From a checkpoint of a small image classifier: layers 6, trained on capsule endoscopy frames (Kvasir-Capsule).
Rows from block 3 of a small image classifier, named by matrix and row number. Rows with one number belong to one neuron. Each number is 128 + 24 x the weight over its row's rms, rounded and kept within 0 to 255. All counts start at 0. After the name is the row's rms in percent of the matrix's.
After each neuron's rows are labels from the 100 images, of 14976, where the neuron reaches its highest value: "top examples" is what is common among them. Only what is clearly more common there than usual is listed. The data: capsule endoscopy frames (Kvasir-Capsule).
# fc1: MLP up (model.blocks.3.mlp.fc1.weight, 1536x384), inputs 320-383
# fc2: MLP down (model.blocks.3.mlp.fc2.weight, 384x1536, transposed), outputs 320-383

fc1.549 042 [ 99 128 128  95 204 128 150 174 151 156 154 128 128 134 144 140 105 128 133  98 128  55 152  89 128 153 128 110 147 128  60 128 100 124 153 128 177 128 128 108  85 128 199 128  84 106 162 128 128 128 128 128  55 141 128 153 128 128 188  94  83 139 148 158]
fc2.549 045 [133 105 128 123 114 156 128 128 137 128 186  95  54 143 106  89  68 128 128 128 128 128 128 128 128 138 128 176 167  89 123 128 128 128  57 128 134  95 128 128 128 128 103 128 134 113 102 117 128 188 214 128 177 128 102 158 194 114 128 128 110 136  84  82]
top examples: finding: ulcer

fc1.139 138 [128 128  76 135 134 128 161 128 128 112 102 160 120 128 130 180 125 134 172 134 143  95 156 159 126 160 129 181 124  81 128 128 141 117 171 128 128 110 160  84 128 133 119 128 132  98 131 139 106 122 128 128 128 128 117 107  83 165 161 128 117  94 101  90]
fc2.139 140 [128 165 169 117 103 138  88 119  70 136 138 128  95  98 149  99 130 156 123 103 147 144  91 123 117 116 112 188 103 154 148 128 102 109 102 128 149 128 177 123 128 120 122 128 147 130 125 137 129 120 131 115  97 118 128  97 128 147 144 112 117 119 103 148]
top examples: finding: blood fresh; finding: ileocecal valve

fc1.146 167 [ 40 138 128  57 128 123 135 147 157 149 131  97 128 119 165 122  79 160 165 161 117 105 132 163 112 137  77 125  99 108 128 121 184 135 128 139 116  93 128 118 127 128 142 115 124 173 131  88 126 104 146 132 147 107 157 104 149 110 128 145 139 139 158 128]
fc2.146 159 [109  91 128 128  83 128 119 101 153 128 155 114 109 111 128 113 132 128 128 104 166  83 176 110 116 167 159 127 151 201 128 100 128 128 147 100 128 128 128  91 128 128 156 107 127 125 157 156  83 127 163 128  97 166 108 128 122 137 107 128 128 120 189 128]
top examples: finding: ulcer; finding: ileocecal valve

fc1.315 167 [140 162 155 103 128 128 134 153  94 115 121 125  97 128 113  91 186 128  82 166 146 117  70 105 132  86 128  79 128 146 129 115 100 133 172 140 122 128 128  96 128 130 149 163 155  98 142 129  89  89 112 130 170 141 100 138 172 128 185 132 126 128 176 167]
fc2.315 145 [161 146 137 132 119 159 100 174 146 128 139  80 117 102  80 107  69 128 128  94 111 172 123  92 186 128 111  85 184 128  86  95 130 156 153 138 128 119 107  77 155 128 128 149 128 102  76 118 147 127 115 128 149 110 143  89 142 112 171 126  80  96 143 128]
top examples: finding: blood fresh

fc1.275 031 [100 128 115 162 128 185 128  60 105 128  95 114 128 112 113 128 128 129 157 128 128 128 122 127 128 171  63  51 128 104 128 128 102 128  89 128 191 162 128 128 128 172  77 128 128 130 182 128 128 128 101 144 125 128 128 128 119 170 128 128 128 128 128 128]
fc2.275 044 [120 128 128 115 128 119 128 150 159 145 128  69 128 128 128 128 128 160 128 115  89 128 128  49 192 128 128 128 146 115 130 128 128 109  94  89 128  72 128 127 160 100 128 167 128 128 128 128  87 157 128 128 121 128 144 138  93 147  98 106 128 136 108 128]
top examples: finding: ileocecal valve; finding: reduced mucosal view

fc1.746 048 [153  97 123 110 116 158 168 104 148 128 128 127 156 128 168 108 167 123 128 155 110 186 128 110 128  83  92 124 128 153 110  76  82 175 128  89 149 149 160  95 140 169 163  77 121 128 111 186 128 160 128 147 128 103 106 109  96 128 164 128 134 109  76 173]
fc2.746 051 [176 119 128 141 127 128  98 127 182 106 128 157 128 119 128 128 152 104 117 107 139 124 199 169 150 139 156 114 128 143 174 170 113 115 128  93 128 134 115 154 128 153 128 128 120 158 171 137  69 128  97 184 107 103 128 157 128 128 145 145 110 128 124 145]
top examples: finding: blood fresh

fc1.672 132 [153 158 118 128 118 128 158 115 108  83 122  81 142 128 128  64 102 135 103 168 159 150 128 109 152 128 157 160 151 103 128 127 122 145 123  92 128 128 128 156 128 149 132 128 107 151 182 150 128 116 108 120 141 126 109 128 102 100 125 171 136 145 184 121]
fc2.672 132 [114 128 128 128 101 114 128 131 119 103 106 128 153 141 115 101 120  71 161 137 121 130 128 128 153 140 173  98 116 133  90 112 113 141 158 124 128 132 148  99 165  93  99 158 149 135 128 105 128 140 123 137 160 107 109 185 142 131 128 138 147 128 124 183]
top examples: finding: ileocecal valve

fc1.636 058 [168 124 128  78 116 114 128  72  80 128 128 128 128 128 128  51  92 144 128 146 128  73 120 128 128 129 128 128 168 149 126 128 128 128 167  81  89 119 136 159 128  98  35 128 113 117 131 128 128 128 123  96 176 128 124 160 128 128 128 128 128 156 123 128]
fc2.636 062 [128 105 128 128 128 149 127  81 114 101 153  83  99 117 105 128 124 128 177 128 128 167 169 128 142 128 142 128 146 128 128 128 184 186 128 142 138 189 128 128 128 128 108 128 128 134  82 128 117 148 128 155 128 127  77 154 131 128 114 164 153 128 158 146]
top examples: finding: ulcer

fc1.313 068 [128 128 146 128 128 128 128 141 128 128 128 128 115 173 156 167 158 129 141 128 103 141 141 128 136  76 128  85 128 128 128 128 147 128 128 128 128 128 128 128  85 128 164 169 128 128 128 128 136 142  83 128 128 135 128 128 147 128 128 128 110 153 128 128]
fc2.313 074 [159 128 128 128 159 128 128 132 128 165 105 128 128 128  32 128 128 128 128 128 231 128 110 128 139 128 128 103 128  58 128 128  95 128 121 128 148 128 108 128 149 128 147 146 125  94 128 128 154 133 165 109 127 158 128 163 128 102 178 127 128 139 128 113]
top examples: finding: angiectasia

fc1.324 090 [128 109 129  98 113 101 134 105 103  97  91 121 113 158 103 128 125 128 157 147 128 128 128 128  95 128 128 128 130 128 102 128 105 135 178 107  81 128 101 128 112 105 128 128 128 107 161 165 102 106  98 128 137 103 128  70 147 124 160 134 126 155 147 121]
fc2.324 085 [184 153 158 129 109 134 118  99 148 186 128 113 166 173 134 129  97 162 133 144 192 118 118 167 146 107 135 156 128 103 113 122 123 177 177 138 129 144 128 140 135 131  79 166  83 123  86 106 128  80 141 142 106 128 145 135 149 129 128 128 162 155 128  96]
top examples: finding: angiectasia

fc1.751 138 [128 177 128 169 128  91 106 148 128 141 114 110 161 188 140 169  84 135 104 125 128 132 137 137 184  96 139 128 163 120 128 141 185 128 128 119 128  93  99 188  87  81 162 128 128 128 161 103 153 138  86 172 139 131 157 109 128 140 150 131 164 128 128 184]
fc2.751 129 [128 128 125 122 128 136 136 133 132  94 128 110  56 128 127 128 148 142 128 110 128 117  81 110 208 128 107 158 163 128 134 144 128 128 140 126 124 151 128 128 128 166 130 203 184 161 128 116 143 130 105 114 128 143 131 107 162 128 128 128 128  74 165 128]
top examples: finding: blood fresh; finding: pylorus

fc1.49 079 [128 104 128 168 172 128 128 107 130 157 143 127 173 177 151 128 127  81 128 128 125 111 140 134 176 128 128 119 120 128 115 108 101 128 138  82 128 156 141 142 159 125  90 128 163 107 166 109 128 120  98  83 114 149 144 128 131 128 128  90 207 148  99 128]
fc2.49 087 [128 105 144 117 100 161 127 159 102 110 160  96 128 168 151 136 169 128 142 128 114 120  97 120 126 136 134 199 134 128 155 140 139 110 149 139 109 141 128 128 102  75  81  93 128  98 119 107 128 134 142 128 128 119 149 168 128  99 195 172 119 149 178 118]
top examples: finding: pylorus

fc1.481 076 [137  93 111 122 128 168  82  53 128 103  96 128 134 144 128 152 140 128 128 156 150 150 153 133 102  95 128 158 128 145 128 142 172 128 133  97 128 146 162 128 128 128 103 141 128  72 149  94 198 132 101 120 137 135  97 128 101 133 164 128 104 148 106 154]
fc2.481 079 [128 128 128 124 133 129 176 158 103 137  95 182 155 128 167 128 115 107  84  91 152 160 128 143 123  90 149 133 128  91 128 112 149 153 116 112 176 122 143 102 164 133 108 128 128 128 119 128 128  92  99 128 159 157 128 169 154 144 117 117 150 102 104 128]
top examples: finding: lymphangiectasia

fc1.532 069 [126 113 128 194 128 137 172  72  64 128 121 145 128 121 128 128 128 128 119 124 119 128 128 146  69 128 128 128 163 128 128 128 128  99 112 114 121  90 128 118 155 123 145  66 106  71 128 128 128 117 132 138 128  75  78 128 128 108 128 128 168 158 129 135]
fc2.532 072 [128 113 128 128 131 115 128 162 128 131 164 128 130 128 128 130 116 128 128 111 128 162 128 128  80 145 128 174 128 114 120  90  77 128 128 117 124 129 135 139 150  96 114 154 129 128 128 152 128 123 128 128 128 128  99 138 130 117 101 106 170 113 128 128]
top examples: finding: lymphangiectasia

fc1.209 117 [ 94 181  95 141 122 119 171 105 128 140 128 128 161 159 106 113 128 115 128 128  75 128 129 118 162 104 138 128 128 128 152 123 128 137 128 148 138 123 140 140 162 124 105 149 128  94 131 179 137 128 126 128 100 128 150  97 128 121  97 144  69 123 128 128]
fc2.209 106 [ 82 139 156 141 128 128 128 137 119 128 128 128 128 128 129 140 101  94 128 126 103  88  98 121 115 116 128 117 139 111 118 128 105 168 147 128  93 152 121 128 177  68 139 128 128 128 128 176 110  95 160 104 191 118 123 133  76 149 136 132 134 128 133 142]
top examples: finding: ileocecal valve

fc1.434 093 [124 142  88 164 137 135 168 124  77  86 160 128 128  91 128 128 132 156 128 107 114 120 140 129 128 131 118 106  93 122 128 105 127 140 130 128 112 164 113 128 118 122 135 126 121 105 157 107  93  77  96 128 128 120 107 113 112 113 125 169 128  97 168 128]
fc2.434 101 [138 122 114 147 118 126 116 128 128  92 123 107 128 136  95 107 134 128 165 138 106 144 128 128 128  74  98 113 128 131 128 120 134 128 130 142 171 141 128 108 143  97 137 110 117 128 131 141 137 150 110  82 137 141  94 151 141  99 118 128 149 128 117  99]
top examples: finding: blood fresh; finding: foreign body

fc1.448 091 [128 128 128 118 195 122 127 128 181 148 107 125 128 139 145 147  91 128 128 128 128 128 128  79 128 115  47 128 128 139 113 167 128 107 151 116 128 123  96  78 100 105 128 104 128 128 154 103 132 142 128 125 129 192 128 128 140 128 143 162 115 107 128 155]
fc2.448 101 [134  90 128 159 122 168 155 186 181 108 128 144 101  81 128 132 146  95 109 128  92 157 102 153 150 128  94 128 128 108 107 142  91 166  96 128  59 128 127 128 152 175 128 103 122 128 163  64 128 129 128 100 112 145  92 128 138  80 144 194 119 128 128 108]
top examples: finding: blood fresh; finding: ulcer

fc1.74 121 [152 128 128 136 128 121  96 128 128 125 161 114 128 128 180 144 135 128 159 141 105 143 137 155  83  96 130 128 181 131 166 128 116  70 124 148  91 130 146 128 128  66 166 117 180  91 131 137 118 141 128 101 128 149 176 153 130 142 168 102  85 114 128 183]
fc2.74 126 [112 128 137 143 146 141 143 128 128 110 120 145 128  95 128 128 128 139 139 156 171 116 116 143 121 120 144 138 111  89 131 115 124 128  87 113 106 111 131 133 128 128  91 143 132  99 108 173 128 165 149 116  87 111 128 128 176 151  82 106 135  63 153 128]
top examples: finding: foreign body

fc1.385 106 [140 128 150 128 102 133 128 134 128 104 122 128 186 133 128 130 152 160 127 116 128 158 144 149 110  79 163 138 128 110 145 128  74 128 128 144 104  95 177 120 128  97 128 109 125 117 122 123 128 128 124 150 128 110 128  45 115 141 166 146 104 157 111 129]
fc2.385 110 [128 131 137 128 149 111 128 114 133  86 128 128 128 154 162 127  89  72 135  92 103 155 128 151 111 135 140 128 160 162 104 164 128 128 128 128 128 167 130 128  97 119 151 177 124 128 147 123 151 128 150 102 133 124 190 121 151 128 161 214 128  77 146 143]
top examples: finding: reduced mucosal view

fc1.735 052 [139 100 157 176 114 128 128 187 128 120 128 138 143 128 128  84 133 128 180 128 128 146 144 126 128 100 121  96  83 145 130  83 119 100 163 128  91 128 128 122 156 128 128 198  88 110 141 128  72 128 128 128 152 128 128 128 128 150 119 128 141 143 155 128]
fc2.735 055 [139  78 128 128 128 116 154 121 128 128 113 128 128 106  80 156 128 103  91 118 186 163 159 128 170 149  72 124 158 131 128 128 115 128 128 147 101  66 147 128 178 112 150  96 128 117 128 128 128 128 128 128  95 118 134 197  99  79 134 128 117 128  87 128]
top examples: finding: angiectasia

fc1.553 080 [164 128 128 109 116 153 128 136 173 128 113 135  78 126  98 158 148 155 151 157 128 104 169 128 128 114  97 146  66 119 116  92 128 150 113 102  72 107 145 128 159  96 101 111  84 112 105 128 146 141 147 128 136 111 120 118 120 128  95 158  88 128 128 187]
fc2.553 079 [157 148 143 121 127 156 145 128  98 113  87 135 146 104 145 129 108  83 144 166 124 128 136 128 128 109 145  86 137 105  61 169 109 144 128 128 134 143 137 128 128 138 150 139 116 148  94 151 127 105 128 119 128 128 128 148 161  96 128 142 119 101 136 102]
top examples: finding: angiectasia

fc1.725 057 [133 128 100  99 128 183 150 128 128 120 133 128 128  78 162 128  95  96 161 128 128 155  98 148 128 103 101  97 128  86 128 113 128 115 115 102 113 137 154  83 128 128 128 128 128  94  81 180 160 115 128 128 102 114  89  89 139 112 150 107 128 128 128 160]
fc2.725 057 [124 128 107 128 125 128 153 132 113 110 162 128 175 152 197 138 128 128 162 106 117 115 157 138 107 128 129  99 128 147 140  99 118 149 128 138 153 128  76 128 160 130 128 128 126 121 136 128 128 151 128 135 141 128 128 128 136 128 168 156 105 108 103 175]
top examples: finding: blood fresh

fc1.126 102 [128 131 128 128 106 132 128 128 128  97 127 119 101 126 128 118  98 128 136  85 136 122 182 144 132 100 128 169 128  33 150 128 104 163 144 164  98 128 128 109 150 128 136  99 128 128 128 108 128 120 118 155 104  89 113 107 143 123 164 151 153 108 181 128]
fc2.126 101 [128 116 164 131 140 128 172 134 134  79 160 138 104 105 114 142 153 152 128 185  80  98 154 110 128  90 133 128  98 128 128  81 175 158 118 113 177 128 141 129 121 128 122 182 184 157 109  84 128 109 128 114 111 147 125 105 128 128 144 128 104 171 148 151]
top examples: finding: angiectasia

fc1.83 119 [130 188 112 143 149 106 160 158 128 138 142 128 160 128 127 152 108 149 171 116 128 128 154 124  96 128 127 105 128 129 128 119 128 115 141 141 128 182 131  94 134 128 128 142  77 128 137 125 138 138 146 166 128 139 117 145 139 128 129 128 158 116 128 128]
fc2.83 118 [174 136 117 163 134 145  96 115 162  62 153 131 142 130 185 178 158 106 123  99 111 128 128 125 128 139 121 161 128 144 128 119 120 174 148 139  95 139 194 125 115  98 128  83 170 128  80 128 128 111 148 155 128 128 128 128 138 114 128 128  54 172 168  81]
top examples: finding: ileocecal valve

fc1.442 110 [119 100 109 106 111 140 128 128 139 100  85 157 173 128 128 128  94 128 142 128 128 159 147 128 145 136 126 128 146 128 136  68 119  99 164 125 115 128 106 157 128 124 128 127 127  97 128 102 110 128 143 142 128 144 150 128 128 191 145 128 128 128 132 128]
fc2.442 119 [134 134 125 154 138 156 137 128 137 116 139 147 137 138 127 115 120 115 128 167 128 128 140 110 101 106 153  83 172 110 137  90 102 115 121 118 128 128 115 157 159 102 110 156 120 145 150 128 128  86 127  90 138  77 142 123 128 128 126 128 122 128 128 128]
top examples: finding: lymphangiectasia

fc1.476 093 [104 128 108 128 110 128  60 168 132 115 128 128 107 128 128 128 102 118 150 176 146  84 134  90  71  83 128 128 128 128 105  93  80 128 167 128 173 106 135 128 125  98 157 157 128 132 143 128 149 128 128  92 128  75  94 129 111 128 147 153  75 128 128  92]
fc2.476 103 [156 136 168 149 109 110 128 128 112 128 134 139 169 123 122 128  63 114 128 118 128 137 109 113 109 144 124 128 103 108 128 118 128 128  49 139  97 134 112 128 128 143 128 128  93 144 156  91 160 139 180 128 128 174 128 163 128 128 128 115  83 140  98 121]
top examples: finding: lymphangiectasia

fc1.523 139 [114 113  83 128 182 127 128 144 141 115 128 144 106 147 139 149 105 133 133 152 132 128 113 129 138 113 123 144  85  88 128 170 137 131 135 102 121 142 124 128 128 176 156  87  84 123 140  89 128 128 128  87 127 128 173 128 153 127 127 109 171 133 115 106]
fc2.523 129 [156 140 128 126 105 171 136 128  92 128 113 168 146 140 153 128  96 120 139 128 144 154 128 152 118  95  99 100 146  85  89 125 113 166 128 144 102 128 128 123 152 128 128 115 159 128 111  75 112 126 128 129 110  88 139  82 123 123  90 120 138 133 120 113]
top examples: finding: foreign body

fc1.24 035 [128 128 128 128 128 128 190 128 139 128 128 153 114 150 128  99  84  92 128 122 129 128 128 128 159 105 153 104 114 116 128 128 157 120 128 128 128 128 129 155 128 163 128 206 128 117 118 110  87 100 165 126 128 140 169 109 119  95  90 128 128 160 142 128]
fc2.24 036 [128  89 128 194  90 128 128 128 128 128 128 128 112 128  67 151  88 116 109  78 200 108 110 124 128  83 128 128 166 133 128 128 117 128 115 127 128 128 128 128 137  87 128 128 139 122  99 187 128  94 156 118 128 128 128 128 128 128  60 160  72 128 128 144]
top examples: finding: angiectasia

fc1.460 098 [156 128 128  91 109 161 108 136 128 141  89 164  73 161 128 104 128 128 128 128 128 190 100 128 147 128  67  82 128 128  94 108 160  94 172 158 134 148 128 128 128 136  94 147 149  93 128 128 128 136 154 117 128 159 121 118 157 147 139 105 102 128 101 106]
fc2.460 098 [ 94 145 128 128 145 128 128 180 128 128 128 128 128 133 128 145 119 139 114 124 128 122 164 128 128 127 159  79 137 128 111 163 128 118 146  88 128 128  93 128 128 128 128 100 153 143 128 101 128  96 128 128 128  50 155 157 106 134 120  79 149 128 121 128]
top examples: finding: pylorus

fc1.104 107 [128 132 185 128  96 109 138 108 155  94  90 216 128 158 128 118 128 128 128 151 117 149 128 125 128 128 175 155  96 121 128 160 104 128  52 128 128 128 174 151 156 117 116 112 144 131 128 128 118 122  99 196  89 102 127 157 128  95 128 164 143 128  90 131]
fc2.104 112 [128 162 146 128 191 147 144 146 128 103 128 133 167 128  56  69 112 134 135 128 101 109 135 128 164 103 128  83 128  69 143 115 128 128 161 136 163  96 128 128 116 115 128 125 154 102 144 120 107 174 132 128 119 154 137 130 128 150 128 131 128 106 146 128]
top examples: finding: reduced mucosal view; finding: ileocecal valve

fc1.108 060 [151 144 144 143 138 109 128 161 128 128 128  83 128 111 128 107 128 113  98 128 133 128 128 152 159  97 128 121 136 116 162  79 128 106 110 128  91 182 143 128 128  69 113 128 107 128 128 130  96 128 139 164 134 127  95 143 166 175 137 150 134 128 143 128]
fc2.108 065 [124 177 128 161  82  85 111 157 119 136 128 128  63 106  62 155 133 163 128 128 128 129 122 181 128 134 163 110 147 135  86 157 128 160 128 128 130 120  95 103 138 136 128 128  68 130 142 131 128 101 134 128 154 128 117 128  84 128 128 146 149 116  86 124]
top examples: finding: ulcer

fc1.489 033 [128 113 170 128 128  80 148 128 141 110 133 104 128  92 136 128 170 128 106 139  91 105  87 150 128 110 128 117  96 128 128 115 123 128 128 169 134 110 174 135 167 126 128 128 134 128 143 128 148 107 128  96 189 115 128 128 103  93 128 146  85 111  96 128]
fc2.489 033 [128 128 199 128 128 103 126 153 128 128 110 136 179 122 128 112 144 130 128 128 107 128 125 128 128 128 135  98 168 128  98 128 165  98 143 126 128 128 128 128 128 155 117 128 169 128 120 128 128 123 143 118 143 132 109 151 119 115 109 128 147 132 128 128]
top examples: finding: blood fresh; finding: angiectasia

fc1.740 085 [172 128 135 143 128 123 122 108  83 169 128 139 159 128 116 128  68 128 128 113 128 128 101 128 107  91 110  89  96 181 104  95 114 123 128 128 119 128 128 128 141 128 128 187 161 128 114 128 127 114 101 149 128 112 147 113 128 128 110 175  87 128 115 110]
fc2.740 083 [112 168 137 139 118 158 128 101  79 116 128 162 128 127 128 147 128 128 150  97 152 174 101 128 141 143 133 128 128  86 121 151 126 138 146  94 128 128 128 118 153 128  71 134 140 152  75 158 128 128 179 128 116 128 121 119 149 128 128  75 105 128 134 128]
top examples: finding: angiectasia

fc1.760 163 [119 144 108 111 127 128 142 149  75 167 140  92 156  90 128 130 128 128 128 129 135 120 108 118 143 167 107 128  86 109  94 128 128 103  85 110 164 128 131 139 120 122 139 128 163 133 112  87 146 128 127 109 128 144 128 128 147 132 156 127 128 138  97 173]
fc2.760 155 [159 118 137 140 128 128 100  86 101 128 102 117 137 128  98 165 128 119 166 105 127 144 140 125 212 121  73 128 180 126  90 142 133 126 159 132 184 147 152 128 134 128 128 103 143 152 128 110 143  64 180  96 128 144 102 101 140 145 112 167 147 128 108 102]
top examples: finding: angiectasia; finding: ileocecal valve

fc1.692 115 [111 148 108  97 114 128 128 135  73 128 149 106 128 128 168 126  95 123 128  94 128  74  82 127 123 110  71 102 177 128 101 137 165 128 167  80 128  83 121 154 128 128 120 128 110 128 162 148 165 106 107 128 152  72 103  95 128 128 136 113 128 128 147 112]
fc2.692 110 [128 133 138 160 133 161 101 128 156 128 123 126 118 121 114 182 165 128 144 153 101 102 128 115 113 128 157  89 153 120 128 104 119 128 128 127 128 128 156 128 149  85 186  86 105 138 124 112 112 128  90 147 134 169 151 128 128 128 120 166 148 121 128 128]
top examples: finding: ulcer